A small image captioner, trained from scratch.
Model: 9.88M parameters, 64-pixel images, encoder arch resnet_bottleneck, encoder depths [3, 3, 3], encoder widths [128, 256, 512], decoder width 256, decoder activation geglu.
Training: 3600 steps, batches of 64.
Data: trained on photos with spoken descriptions (Open Images, Localized Narratives), 203450 training examples, 1.1 epochs.
Rows from block 3 of the text decoder, named by matrix and row number. Rows with one number belong to one attention dimension. Each number is 500 + 40 x the weight over the matrix's rms, rounded and kept within 0 to 999. All counts start at 0. Numbers have three digits each.
# q: cross-attention query (decoder.blocks.3.cross_attn.q.weight, 256x256), inputs 0-255
# k: cross-attention key (decoder.blocks.3.cross_attn.k.weight, 256x512), inputs 0-255
q.25:506535484486511496492496572492504425519505491479473527451461528480511480504531487511531491471483476575494484481481506487586565479577484444435400507518518560520502493524517498501491568529580547485551493481524487541555491480493522523547551545499503471479500595532496460472463501446528458493498462555510563454425456522489512503548468503471529447465473541484450439515480521395472533502442450498470474495509477494459503466552501398433463492497496474511563483512492562439367539515562528482483489457501574514561470522533497512563510485559491485513500482514466505495522487441503538483470457502540524457594456581470452450532507502500530490472477509501469474542565527604485573494453552509525525493421517454475515493432500503459510501541490580539509457485477453489480466542503516
q.26:495500589468411521515581564529500522537475406530545500441461530514478550573466525557517486423427473535497512505402518493566534548489555397441501512465495474454541507466522533474509467464531479495474502446518490548538576569365523517446514541540495472523564487513532489496487496456536499465515488542489451495485484527449462480476533476486496514470526481448500470517508506501496456476477468472472480562489539502500481483531485446516549536473411570483506550549512561388480489534496492544524485528435500517479392536461512470592569557490497512493479514532511436491566517416529518460467497500446564482529480463497522494540458517580510516458501504486490468482573516492498606493546496440510515531462450455466513504540481471528493517519523502542478495464468480532545488538456523
q.27:534466501571463479427514502528496543585604534495454569459495520544477518510486526483499548505516492496480484474512502469437498542453452495497524438481439523519499547468433477532478420526498474534445479502469523507519508529491485533476518462496574453507555572503547544474531474501498437497477480448498497532482430512509498505501586473450514578522467497493536505479490544468518487555544463475587499375454563482493516543529523468502525482528533519493547531441519492539526499478488516536532454610512587476445545498497469463517474460459532478440600479464458511488443464484557490539578491433476484481518485488564587513433511476506516497443480498495493535511464537430458451533469476437492565548486521446509543502436495453519465526476477499541503560592508545481509567473507499
q.28:508476449468482507478549509505535495499503507534474496509463520549468520446580436434511480502531493584510530493504474512545549437461477498464549505398457555492508481536494463514659495508525495460526557466529483502499411439510474518472515487493449508501501469520508516502516552473489504508510559525519416438515502478440456502556572457517571446491485504536433591500556478479542525594438459504538518456522463548460504602499506502540398479432564455558439537432515575492421481381480467420499517489528472476545483488461480628540523506519553519571419527496470478524537446469497427558509503565452525427501504470504521515430488437436489536476530520579495421475467490498392421525443485584494451513582532545504488544545540471518497567468491486565554481456577534417551418575535497
q.29:466474541479555618459487484528497449504484470479431490519500517519527537516521438538537581512541499503525474448473463463522583535464436463426471475516471491531511487433491492522481555460494544446529527477483503470495482526498390439520518422503495502512463555505485501505473562487401499537496432516565483471479438462539487479474485497582516491464558592526461474521556476556545513503432502478517542459521538500504478508543498455490485521527547500528498507502459519496467537533517472530533500500476483495453498452504535543551513406531505567494383501530544497479532474561537498513481489515488513476493448471486467471418505568450539535453405477545506541477506530543491495492501532587532474502516512485477533461477441513500508554511486511463471528522538549543489521532550464
q.30:462443495554408505538497504565555472572505547545488489478515505440504559542452566548480514456534450448508482543547493546551464455452502498536541483463476460518430495495465547530473518488481441506426461539521531505480526515445458547503492479470519467550504503513510541518495427501469486552579416526503470523499466525490576436576489444457492468446541504452448544461582499524480535603500503478473424523477469503467552513524499506497524491484501501477515526561483455525455470512422524475485523501499443509501489481475526519460504478484535535473495552442525409455476492518461512540492453502546564503532489540404513526520486469592446469479591518483554545516516491490522502482488574497447502598447486495479491504493465521552407550533530490591524510489557513432514583503451422
q.31:524518464578504479462521504481502539506468442503527512519515567494484499476525647493488499516509526521498532597520490513486430474523448468513531504514549517453500491501550565513534422429471469445511510517457422507489533535480520515492438535435444507506519538486483526568473483490513563526531506524429558510467518433504560432516437483520500524494431458523493582551509483482466465466503502536460502493526504480457518484425538557414519510434498500471468518460531478462572459518476548462534546443523473530455517489527467470464444433591565594523513511451488476487504559530464466573529508530508509526424564492530497511569586505473529514500492535529490463540489443506497466553511535512473490502493452523517501496480522470512466440568558501431462504454483453523477456437488492
q.32:528509527497506507488551514533442500518483503488461525505484513511556521484503523479502462484506417481465523487463452497531489516524480507477454529473554529480479480490523480552509476521473556498530537521460487484533517530488548497500520522536558472503444526498475482497509487493532502450517512459509491540470472440510467522524520523522431488504545448535471445482517497537523496511465488499556433495475468458518442530413492483594512509427468488550459530507512478494537485506469467470467561448463476516495565514440490457509536480501595547505468490500408469480537514501526481522504508496527545466489542594572526515519417502544511538562477517474488460461470513425459487503488486500515460516526571551461560516602500496591521427556543463497501504497459501571463418473507452
q.33:488495492480449537519587523489475520425504521508509519501536469490538514516483512488510447473529493469494486558490543512502412563534512478471487427443548479556471489531434499481521548557471540516487499540501479466521467510499455463489545464498523519501469526514515524456432543512524488492482476536583501515491548492453561504547467497460510465458492497601522469448491497481516499438494511520481535548475482487571511407429495441469517549567449399494475454459506490484548462562496549519497480516473484514533492556523456495497538457536486512473522474497445500514516506502470464496465570539559518510578575499459417466478460489539483523535541500504530538526474502488532560540434512508520530576537484516420452518447506485469515385539466507538528519538457481463505518559483471
q.34:541461432551510463511491496469411501524492556485451587514518513451511590488459573498520550510535517532488500498426545510556425475475501513497507501511514581514466510515514524530509513506473514544473529446499528515609501444530484425530491503519488541522522525510558510506475512523413457470502603509551502475492499477520506486479528501459460463519447532530486448431457525490592565504451538583444445427396549522473513474503487479536486506443456482504500557470474495533490548491555462493466494506505473438492544519452511568448492516492518507504561432523487542559500468554562526487506456577504556508440510561526449507516532438455412572496507442527470509556490521422495455527514532459424518561514528494518429465415483533485490473472458467516495523458498503567514489541486487
q.35:535454535579576545487504497448484595531492512543376512495618560463531534509523556471392481468544490425483452489433504530500501492493505499557549480494510471477516515442440563522468526381465522508392499510482489502488520446388503507484566519502543512538600524444595530502482501414521365459510467518484521494506489453520477501488504434556547521485476448584454456512532526525520498541529538518559542434554474456512544482471484530535399508557554493453540464475449477527501501427495536480409462448500517514499537481497536499438432486512482587559525533510499498484526561548518447468504576501505540443520480525582524598402501466617471439499513462434525405502520616470540370550542490483469539604428532491490541529485480533461557474454550502459451518398429503492545559463509547
q.36:409470561430504469438487460502454559471535517524420510502526535478538530482524514543397522492485586474484425464612499507464467555464503583508533552550505485491462533537488495443542594483492510519419543459489503545505530417513555548545489437489548502539562503449501543541545541464460469475513491545478478511565498555505459486501521515482552535591546441559508424483441506473543561506494595448476528427489565497482514463493529496482637477517531498478529466483488483525442513486470554545510420526501513503494500397525461511425430517474489530527579482507569490535424459475559466597501524466420530563509431499450427507560502421553439484487503473517514483468467466461549409529479483488523564485489537575535500440456498493522490533535469551517456512477483528502512617455475443
q.37:502486547447463524519536507496528486513547470518523511474521449577471471572549519470501451451484510417497598478495454522404523570525499556537558496463470489503528483535550494493382499522440488474567530466527505496424450546423468463531413508529457446616464476495485491489449446508520422495498458519529466477520465627531592544532424466521500491472504456537489494563548534520420477472480596523450488481521464494530514449453525510574519513539506516491485563541471520504566540496487550456504519491455519540415468535506542571465466441507557482482461524554520500487474399451453519494542489474469522495518472513514428553528502496554491479512459421511524565586458508533495485485470484512571526476476418515549473479523501500565503486558509410473446566522510528501516464483474529
q.38:516466482502515492475455461423501513514461481435505504544419473483385454480471430459539476532522459470487518476582556474506491500483480465478547515532523565481516552498465387536500551488535511592529535601487520536570477532610529472512515502491501438482446495548442451455496511542504558525463547426470475448496549504519509431403463502482493512501507569372472491530554463449562534506573409570488489555522629530485514481499571556416470516430541504536548533497469514477519554480450462523499486555442502523498576560553509483491589465474530455464473537436480515485476502521523491491548486499526476488495476422515537460514489576489490476543461481510438514473497467546613524465513469498513494524492588504534478511478488546429477535456474487526547475494486488519498425624493488
q.39:475510506498535550564494485491504495502498506428475503502472547524446529500501437501445562544400416457489402435461503520531582466484556521444544533519543547510518535477567495445498562513458475493554497466518464497497554513517482538504504444530448493565536464584430501447629475459529447463574408545526479525534541472478499513509561444593448546558536489462517589481436552531493555459514450510513490496542530515464436465472557443532479528510466553485483510515489517464572507454490482519493465566494536430511505497456574484463488527519504459447542531524549442486491479445527493448497498527481480479479409488497490506541416518531582480445431472447441468469482510550511438489489454493533534510472486525586606465560428561483513525404512519482567525497594500548454423396541546
q.40:519471427516508497526472447549600456471478474485510473495447484511489441432470430457632497540490517502495536524473501496494519570507418522447550533518526443517371521525511439482545512440507589505520460498486494500532482534517520521467495529499523444455515488513457492466483465568557519509396473530446466442516480452480427504509499521416479486478488544459446559502459514488508511484532470535490490554513480592526474494543519490532467454519499539553540450466482517516505509504519464496499494490553533545579535526554515482557556474521510491471489512524512576466454510458409551451558507505482538468578516497457487496517560494447523495574484506509488506508495503487415524535478526525504495455519599585486515472504540555439442496469521526483519490502558540457504502477562447
q.41:466544448506407559512470508558448561532495438488524473531530486531458541488525412537445584490439506530503516486518497544402482517558458489451534526530513535475510504498450471458508511508540444506545477477626475500492600459532470438552539511478456516508533403449554497472572497508502573432511376488519514552549479503563525457524595498498480581530415527505560418539490478461541525515547495419471581504523560461446420490465482546515527498434526470470534509469484512537449492484393551521508448507467490431616527540535532550504556513477512481448584475575473565536439418447506492454449505487428548546465493497453499534474527495489515541478425554512510489561500520545574465478500469514445436482467498450514440450498520558516610463402543499475513542465601488442497490476469504
q.42:492490545523534429446483485513472488517504595498488465475451490519497537588470509537528482507525573537520461450510490531498558477489525565507488532495451485555484470538486501435525481491554474544494467473469508480506508496510476511436475490472547581611547483572492555588475515543494485468505431498470520418485518462502512562466511593492493505478483536495547518485497431525446435500508456452497557463498482442482567545559515490471518520542510626559542491520483483522482442485520495502493493516468468521493478486527490408497534511514442527498485499461495455427548515579471497586492528515516511501473488479475507466465555483426521547440528443470512498480518492491435491540529522476547500451465509593510449537457472475443479464476491577504471450529456461474511489522513479
q.43:467515584478459605529387479487416479551464456478515486560504465523485500412490526476478556493477500466486499441439437480533484475490483437477484450507492469488541526449540482504446463499484460475445463518525521497468521481490489496489425400497488466504467503486432526451524531477503522573569542496570534535451589520502456513489547555484494558460493526438513523509614519518489500533478511532493449553475506611517446543517482531509459514411543495513505508484441516473522562519475411430494543578502516430497498477521492487465526506520464490561447468539527484540541511452440502501533478530541519490514499487504459521509506558484532511522538482510532571450571475539498516517514505467559504500576511452522569517542489427536580559569512500499513345505500533530495506568502499
q.44:584601497515544459558501476522456433478466520526529485499454474524514456512546526533557432470561512555502546515492532545485465519483499518539480526465460556539575403503516554545498573530541450536518522501453508499530502512564566504534446506475479501415493464527518508442438515495498524477510516470460476438445458513363534547519443514501507473543458429501458381571521476503496452416525525542508478510496495478531458583513447494482504484513439506439487506544501501450504507502502522494490424435492465517505527522447471497518504521441545446496509511572476571534538516510487524553528547544444540482479472536469553555414516489475505478495560539499504463499565558489470500521489538460470491398536482461488495488533457583552508390504491491465433479460486468514509454483537519
q.45:488486531496462485456529467519494549436520519524521486470471464582453546538467485449510523403554403515520542537488414539563520550511480412513509477541480461482474523520485410526470515508488529494501466508426490468512488548419480545493522496552474502411408518483540438483424482519508513514489540519448534528435559485494483461495532473460540623499433569493484465563455505388442522509548538512601556487460571450548498493511529443464467460513515512489522532496543486477500533524473441554519432524496511524604483503545517514476509459544425492531475480538514463454514509499615530485515528508477464494568516454478525512506480469455482543517479508521539497506453428530558532393565507513568499563555511536499526544463514493527475531522493529505438515515448521532441482522435479
q.46:581518473446501564522496475481434522469493463540441472459490519515546498528469450570472503573509536501494523479459515471545485586449573504455453532534468475378530421504468530509440498451564431543517536500506443581397502542529503484470486510577527544416497499501579460438463514521491470549493560488538345502475543489543524512475495491488482514477522465552524458444491549505513550511547460493557519495566523428498534500432493518484395444525509482485462450561482512472570484485559409499491540482441520547484485494466467458497544556527548514526492478542563519482516532482424455516521501525503513535508550476544569511423443496570506473495504463471534453495440514406458512503521557482525512561472490535490567472494527490482513516423536549496544466496541491501501498494534492
q.47:471528470535452444520454516488462537498504456456469433568426487466494485456512465483463504549502505581494469512536448512546473490497533511493552507547526540501508465499549485500477501486502507550485436501494499522534495488544559435522480523500469565487494507538474485515570544467506541508503457478572488509488496511485494520512519502462463508504463490485485498489574493514502482580433466523502511545486635451524473525469510509420451511505476506506514510496479487557491500467502484470499442533498449511494475471547526479495544519550535511543494508502516539430567502456473530588449511506476554527463446501439525436484492582490466558468485525511516470422464520546533416516503492504522500506558482482541487457521480437479543537501568526510415450483501513526453439489491539
q.48:537493571503506516541499450476496458488450417507557491474483475512441516493542538463428486455539506545601509496455508439522544499502493463526540452481561475509445558497467494516454459471510488517538470505538469580464519454503573577532484504490510488482513465490495465477518507519509427510454542482485500487484470508501519594439526561504419520568509413470554479513552498512540484461548435453512542550489495484489525486439495539485581393449476533482461513505497452486574491570542490440494587495493518489530537460464431495492558506472510572451511491499522498514416479470455515489553520489444513536460524504568607517569470511435402519533510520492477540478511551538476515477515451518491480506509519487574479525566570440534563397503490448527540452498491510528438425523529625
q.49:508480473487478486458520529414464514486586535526480587558542508450532531601486558511499570549468523526535463481476465486552421529443513445558503451474459494508454465585529545543525434496477493413399538467429568486466530483432476537509564528516492514416473571486470453533454499410472534516505532572528491468566514590473515463449511451437434438522593444512514476423520494469482518526445508485531512486491541567546514482515534500516519564534438501510464596529493478449465486486536487462492543450484509523444442521508530503491450529396509494510549494422471527489550528574557474417434491489404465537497507518537465443548452501597492581452576445491513523472479472479548483494442568524522526513523412527456502505491450543531463559530409568497472491552613458521545444441526507
q.50:465417499433506483563516475466470544479606575518540486501546447456552493526355538474553525483490466482431529558523575502479449508489468459491441409502510487516516506513433532467465508577470484472519491539491488436521503531507482461486567594487501569502520504473536507467421503477487475571523512557469450566469484547482502445499471476495559517485523465659502467501457538460456493445515509489484515537486420475454436493532479514530500479464479479523502483526487494491486528463555575498492501513521488518498509535528584533511519495476518487458548580486476510507517490514565507491475505475440487486494518448548454536508526507454483505558517524441510492553538465466590567508499437501429547506532555479479419519448582536563529474537491431504527559485537513446489478474485504
q.51:497538479515458486459570545464527516522546532473483469528460536506445450484473478535534484527488459410437474476477470468510524547517500546462557504525526507432489455479518451428535551526549529470507472505581511477530579517409482577489527482450570481516446493454486488542489490506478479466473514479507466508484567523490426492559521492513484510470511529489421572522541548488440484489560509472466525432468475523489506466533509457525548528496491512493494486432471484600538502559510396506514524492498497598526488538526511491526493484527513461510465409527471428503496516523513578528552474480483537499536491507519478550533493428504546460526428503493481503442511500511482451471535520390555499461484523480494499515550506526493492517514525508536464504449480511515498494521541558
k.25:540411534493436423480525522576486506560490512552475481480512452448457538562481486498515549529573502494498539557490455458436507530515482474494547529506426482500565499499502497466536463422546500490505509500459549505511509466466458601483453487540390471546474498552494475485461508441533438497473501508480447531570447506522537469445491448490563503452466449501498463531541496446523441433512495495539500529500541541490501537518506430512483425509513559509463514490395516466431497499482555482486555537498593548528481570521480572581472514493508491481513546459531499481569628491498486504517520502441491589522508519479490537493532478514524506508507496492456509538539565431523511488458551509550433534482421483525563378481479507509532463478440524489407426434499548556544470495548491
k.26:509451509564523541492524561532492495541536488555417545465449445468471509447529516511499538536516502509485457416525502492526570414502538492548470505473487483538524490467528468456485481519519439478452423505472481496516535493491478516481518575556499485545503453474466561531513552539507473499575496495456450577545513489518526612537544458456485536610546531478475410489406488474479511520465518524556428523519466502523529494505547494501497488553499481544470506491557497478491544462506463509480530545576475480529423532498535467467449435537509466461556498471494484511527474497560518463512490598505490478480433555490483551486523438532475507470489527563551492516494541479435459463484505596464423490467453471489518467445530478504512501504549473568445549469554524523497541483495380
k.27:477517531505579481415530511533507531507491538457499583496469369493423483504504532541425536508542529499453479537528528500433521497508492473581520474506462471502497452391509465520454521504498524571512447509571491496481590484506513571517452506480530495499528493503488468549495550505547421506576462490522489515451545486536487512548538513506438506556499517511469569553525500529527479528593523527534488521478522502569506504491475491475507521544426504574534516472382450528613526505511456462352491544571542464447522518484531525500515537554502508496520521476495555498497501546584521483496459553495453469472455499534500534513506483472549498554503501471442514467521481498472474453506466483503548513484500489543532551495496469463509497530558546507470551517517461513531570541512526
k.28:508513588446427429517440438540497491470480611492508509542476449505539476454573490490500526506501522482558610494547459476508534517505481527471519503484449455535503519553511510505572504408463450498526435480476542526456447544506461429452467519485479482476512499492496465436437532462509456505469492445572504454487396564493449412452455551489483502432511503480443517467547478552558504489484479501519520498496499487537460523513483579523503595518430491452416503483359510505446468567488502500609510408467529506473524479502512530547461460553506499454421406508481474510504559516507466530493548505424571578540405457490492514485487523467475504445487500491518496480482486451468465460500477498503464476504486487478496429528497458456454453474494515410504435464558575488481479520510513
k.29:557465470484537479508480521453500499490472490439500496519506545489480490523439484498495510509442496483563439515537411495520500572491456522505476417462481513556450469486498500604596518493533471554493470513516519496549478568501588505472506451497506453452491483457492487355412532508516527480523476463467441455547481504506575506452485568514489499424496502463488489472477524549466459502547491513469494461506518517524535477505493480524500500488441531483474477448503523559484475528508525454491511480475579519489537514483506526474511494479520497445395491550472468457487555494491524491528479478471509539492428493488450501505489508520520444475511545445494476493445444372488485522533527489493521524497500432454558492575490507467463505481425477507527495551558534536503471516483478
k.30:508458490466551514517462547546495507488454475477506516516496518540486505548518484506529511501504543483519484501480479506500539427519454512625446537472561515513471476485506491474465505447439440480540466492507575524478488494524594472446574476531499499540499526515533531550533504493530538427422481477486496522542468494503468546501440544523556492471493451455484563494483481530532457498474487463485497506479486516521519451506504519524483485459504444468580489505400478512476525516484488531560535388450528421538501479540492461523532468506477523509531499565498489495552467556453514518514481500537527472513445493524530499510489484510492505479516470486510488484466497451547471616501483438470399499498458419564479624511453441493480508478525510516451563547514504490488574521470455
k.31:573451493497536457438524485544481527620533549472481472501446463521485509493574532505556523517480498538481470518531488520531474499529486519600497466467469579534503456479523571468675470460449514538482552492436396514513444438504424531510466490461496500546504500489483413500653475471513426510502536539545504460549425516487487527506469513521491519543441536491482472497518567468471541478480497494472490519510520552523513493478478484535552534493528522483482488475548434563459516491513529501478444460491490498423430461492479489467450538505480500582491492480490538505514416576520557446497455451502493509524433475378510505476484510465429482500526495484531498439464524608503504481510531462497392493502528469584429431498459454506476478521501491458526487495460485471508550506512500
k.32:506458478522495469501441514429479499546434519521422482528546510495448456477491496467497466498566485546515462436511514487480595609488473469437479477478561513495535536510497557478505464483504463515529523556421506503579487480498444489487458516483427513590496510519475519524532484515458466470454483417509527516403520551563539511571529456506504499497527536514521438433449513581517538502440460521499478501420604477489540421445420473507513530538529514528488508506501492465492460501485594517340436466497580562504543543396499500493505432497474457570457454512502506470433497486475429506487497473503461550484540513551567519514492483476390525536540480527533490480485504468565474448493488439484570478472504551389532341516497482474517536513547533481364500520598457495510545459479498
k.33:469493504529531522542484501590508488484475550503489471519475462496502500411450531499464483465546527464432488478471488472530518474488519533533488654517533512541512532476541516545574544476543544490472516501498477486486570503512480473515452541508546458468499512510487510506531534486459524494513515488493497499481517500516490561512474484499479490572486467521489466503461530537493496489515493486501481477475488500473488567526507500474509502472574519466541498458586557414516488451493498504493484474531480436575494536433483453451478404510474501480452476508456490535500600484491559490448516557494540561496471498438546523496537560482484491562465536488563501524534478424479514492490450457489592440469514505548507495449544479489481438475511484490502517496452516461513490525470483
k.34:508495519503458498504503464442507513485474544427532519513461494525554524553538538557551530527552507458563540471522501513497460530511522499489506529530509465497563512523498507538507458569530543517505582508493480477491472492492487497504501487499515498415501479497491485501521493405482440496445580503489560482458550500510482459520495543474476499524473502520492471424474500460476530430494510498541476514491523506428485530532495546498485471522484537481533493477513468467471499523508419465468415514513461463534534481465502520479395553496536549441409458586453510515503501471386372518513498594436506582526530483400569537467512565516470456500517490434370457457505541439535462501449496422600480502522599455556516510557490439532485455523416519469467523482415502511495447583497504
k.35:485440542483522508554544544534511458492512442499478557465435513506490514396457495504499491462524494491533550444501334499576480482501500504527516483481404524479444548499481514527537491441503438443518515504537564524478527465539494580540530453479508518556481452448571495471424552509542551511517530619526459504477569518453478456420478412533542495496612541550520462525509423475536483512502506448475553529506508413442462491483499498532486456479445525432546525532411529527498515520495521533469464487489534509474541485450469492492483575521512468526477485506466461495475493516369434497440468515510553460501504534548499454538501528526399485502522497506485502557464576479477427544539471517504477483490495446475511395573476508460483568506501501473514482569455492496497465488440539
k.36:525499475506504516446532555455504488449451450497544511493502475526505524586471527506448488459437474449472382508558480501536537498473595484476533500551511434505515472496418444503377447520505481503523478498466479502512461489455566513516515496494522528602464432491494509498462576477539522499576508529551466511532481497470475492546518482518444501459491498509501503510482486530483510447521490462468484461480495526503446538504521527469525550458541440501452494514508407498542400518481493509420559433480394529480530460505495600460518480507444526408485442529546574501514508498438487562502490460502535462519498495475507501507497564446530475530535500479367490481550495517507470590503518470418595559513525469580478489484515413500446519483521557443559568539517548473518553504535511
k.37:481593499472549488473463551505488510572512536536523487499584586502514507512474531501531502503583490477455495510531575522514485516475503477546486405447480493506410522442497545523535519496524489485499417534561524486519535450510506522443490508563514543514511485567473548459437478464443439488492510532470492492507523485560546518494509410521470525470454538449473469521464503501458489537465521537554451464472522505508457444513445526525501495514540542553464476579440500462616468451501517505452460567529468437551519505390527458495633486496498499596455450566490495458568415536554561563506490446507521455484575519573562521436515493499520541482508496472483506577473531547494589502524496504506647475502601502609458481464489482504546520530505487512510508540416536499545515453557438
k.38:496493591484499413560497494522512497458518486482506500487488422472516506495476491492488547501559493526513494499494554525499491563519502530518534513508461519473521511452494493482521436454617516661483447480505525461477473415492463497502549529493490551512498522500537502490496481484464432468513509467532536500487525520470455458458506584501509487554504482514471478521512520522495502475473496443508466550546499399535426505485484541451443519492455421506532544512514533464507554516515521535392473524506433402484537535535517509501543534504539510587591532444485549538388477456515490464472549490461484404466539501520446468502499452467593373504523460480552470485505490521480487463512510470514554541474509579426480556525533640515511559484482468462520586454426495441509517460486512
k.39:466479526495481576487522485502488492462481508509464526404521591497550504461534507498475492500475499477582422546490489488487517484500525468475495508505509511458514453527469529541474546454543395505457525510460522495470447507501417586478449473492528525420507523539502530478485486527499570514467518504485487548485471488486501384557428477508502520501432503340496506477460496503482461498502494484482495475480473476491441468508529515471476449523430488460483501501439469626466470488505454444582501532491472566458477542544518503459437596480467505442573474465473495504534603552509489491485485495525478463503466472481446500517476409499576425428475465509411500525500559452510531499507523550503535413492483497449540500480542521532487488516520488430571447479496500509489434482486527
k.40:491447488503561573556520444447530486481533452472515503543519500469497461558484523468397488504496527573499471477498505502504503379533475529541476454538435446480525447548482451564434492495486425522487559482482541493503555569519500521531521478471491473482546531512520479524523530416464610527495452419476461483492441502503528556515480494498593497494483510517473507488561484479612539560509485503510568482549490512600460580496531502498445510495528513472513495543426533557357535507477512513541533445487564531500527453466451463501515514501525522495474496446493549539508547411520502487448488541562528424497530537486429473533515518521525547523505511513559503452495489480470532425520495526464452513522542456477534444469603482495512500526529470508498493506556475477475533490540464
k.41:451538534504466595508510474499518509488531513520490579449464515503507480413410500512565518538456531366554457481435473527477483490520431478556482486428599504490482575465546533533365480506582530506515557479508493498467531483509529479496504474544517481485516501532500476510450543503502459500512535429503517497553435460536519531586509445500493500580461497569526499538520569444571378517436511516513458512495447505415559549485490484430511518516495517456577505505524493436445495470502445456492469515508424556513532481508498498536503487481495466403544496518507482497455496469491478501436483513528533468482486496474411498555551538561517504492526478512420520497556483482438564508478492485470536447502476526466457483441484534496492492454406476523496468437513487502470512483580470
k.42:511502445537516479540492488493521483515523513461453422430413584511623473561533516460513494482404523523456583553445539506488494519510452585477515505618405423482553545602492503493534498539427537502454580516523627493501475525508551420508458474487470497549453518486554483498556540484550459494416528543492471426470499458515486488520459645517520497407527494534537509546536485510548470477477512482507538497540505492509580508480499509490546503489442469508454547509582522506509592529516556568530437469491541425450495487501518468527478583509514515473493466495449461494428482462524521518486533539468572532473445519486506443546492493503488491561524510447451483545512454509529440554451506477507461627518542538532516528518571468486435437406548450532553469501636481483485500511530468
k.43:545494517512383547474495505532512488472501469483534548601494532518440474477530514451438512461517510512482510505516437511447474551496502536513434500480564512485501476434510388477558502474451491466500544479404493478524470504522430503508526505487445513489503500424473544480526456480468468550561511457546445486460519506517589537456508511571474498544435504514474521461507515519477515535495504483497486496491508533470539584481477493592459484479508448525368510489435509505556496525466539515517452558486433503529459514446510580452481522491502502616517474543474505498594373488510484501459508474448420471521487459484464502483496428466538471510483493550537507483499495478526566502467491493469571495494508488511477498453468588535492511474482510586525511483439539493490537457469461
k.44:486550520509511493528533538539516511535490469407468450517520486488558562583512452486447480535519482551523571506416518526586473498515545449460495463541566468502536519514525555463491477561458551513497408504502391494505503472464484485541551508490441496536491486486490442495488434456512517496470397500533494443454466470519545491430518491493514519509544458499496461470548532473485501527500538525479506477452524525462498558493487523411532460523488593501572473565650588504501443439500553441455502537489529498435536447552518487508496481501501480393444477464501502443492493498522443501530545509494528503453556552542543501509497552506464516500508524483536521494457503604527538467489513510471421531531509471441481455542462459482520462571483537436486511607463559531520488557522525
k.45:446524516510572537481517543434514493500559577490464492536495461459485513464474497538512448512481486470466432470456503462462580531471485457453471514489489468505542507511512557489475487572560465484486512489478544496555508345477552485454493513498474499432533558467476498514533513548479484535531563492549501460554544547550487463578470562553520581565481567492535515538517482532526517553477479533538497523501474485579539462504424549516478537509566579556551486525475561555525558494514559488377438508519432491564497491345564529465496408496464507450556456482498546538465561505538562528515555499524385522479543526544487551511568542468532544498468539520580531486471496446510520519482510509547578500488463492497582521544445530511495495537477498438478553546489551569470573513500462
k.46:495492530502608476508452543537512495608523549492501538503518473481580514462433494506484515507553518588505512521494481508514432542489460491472504563538584565439425502510512362414584495555464552345495333538474495493495505555499470452488538493456424498501493555533488518556478515486531498499466603584526501482476535500530526472486510475453467511477495480470519550478501515530479552434546511533472522557538456467505520452501453504502492546515448532498500503445583417594464475479489549486485494510499524441504442559534498504478578518523500489398523472476498432514521474508495522537510505560476490511484458492529597532506510470497556571510513520578597501481502453411491551599460509501477493389500427517459551473513524538477527495521507490388568508519468461495464452591546474
k.47:457544494500503511509480565496504495479484506482482524471495478487558448522550462472511535522470516438546523539512466533503475503515509463445579504515465467466561505532480438494559508534491564484530616499591461541504476513541489387528548513478464488543506464591534446507501507519427478510537538428549566428516497469503495438545452478526453490507435519454507524509535496484490519484476497494502539490486527519504496495517490542474486427468553531467547485470491484542512513541493412500337496533502465501488518506540494462508528506469527556450481532448493478498436515471496495440485513458546555432475499494480488478505498493503478527534519484488372470536496463545546514496519520483527524492478433557476460588533529504522495524459505489584472581502502440511491541493442563
k.48:469476472452509538556442457474505500503510449485526449557457464490412437457545525464503479470441435491487387440515451517507443467468473489475489457465534425469473443459489403513479456461419542483504527495561474504504513485483505488507482532502543496530549540509478480534385489515413485539556462524636559506502477502517454523526523581474518502533462510588465501458510464586498516487496513516517486505500528442490515524509528423433518408548410522547421485545469566447438502536476566478546520496484439561518506502530488566505547603494511469579504497562507581448461465449546513484527473484559526486506460532526544505523502528508429526484480498447560505498583534482518545535514495540527519494488535470501580464506436530433534495507456496556526552500462560490523528452549451
k.49:455467496524570493521505480479492489515530546480469511492487503520498526510447530517447484532612487443542475586566405470493481550468526411569476526450524625498486549492522503613444462554562502533511446497528514503524510529502548505432456542547482454420525459517498484520591504511502498482504572480475510537412568514547496460482472417449489522491542498381440345447458489496468488473487513506546489547509503562497524525513464542573507500544503429485570511514598548489549498496469452479535606532570449613546554484531520508518533455485491488447416519504555499492455455446558543511571565459516570480488603501494497509540483491490498535474489462480386498472538494537495415477425509512590554467471483502540509503497466457465501476480493503526509564454462440495515529517492456
k.50:506478538553476494465497430468512500552475523550486503466498577499532526449467559576496518494589475450529508406475494496537492545505510447526506624511514586523481515544477558515445517517457544515527492479399545495506467447515439537537493541534519500524549478436479462482520501540516512510442495519495520496547523521482491535484551392477500539543394481528543531480460490486489539502505503536534473487494477516442510558526458472542547504537520555505551548549585515481480507527523502465463495527539424448495500524482509538440542520501504517486510432557535519533523536512461542533539515502456416565487519472461505526453563500506433553464474494529553495516507485527506528470459478473539561452501542467514499590482499511490527490558536509473499443530537456494520417566518503
k.51:495552504466610446493464487511502480564405448497475490496492495446464529543508481512468469530526478509516545506473408507537457479476529482630502510492460495483489531450483465479442495468515517539474608506603499475504453443491496542470441494452517588476476528465475462526599533477519597533498515482535568473545570448525584488508495504487508497520499488543519508492480541469447454477452529530529462489473480507465442387478489464469505494494563464491447473446414503536528453457461506482441459509501512468564460507480537492505557396498482472604485456549470470523410517451507493499523518486603548558499556512540462516548503362526488548545431489465471509552470522512566551504503489486415551534510570491571435497510465534561519466509490490523504507434596504534515510446579474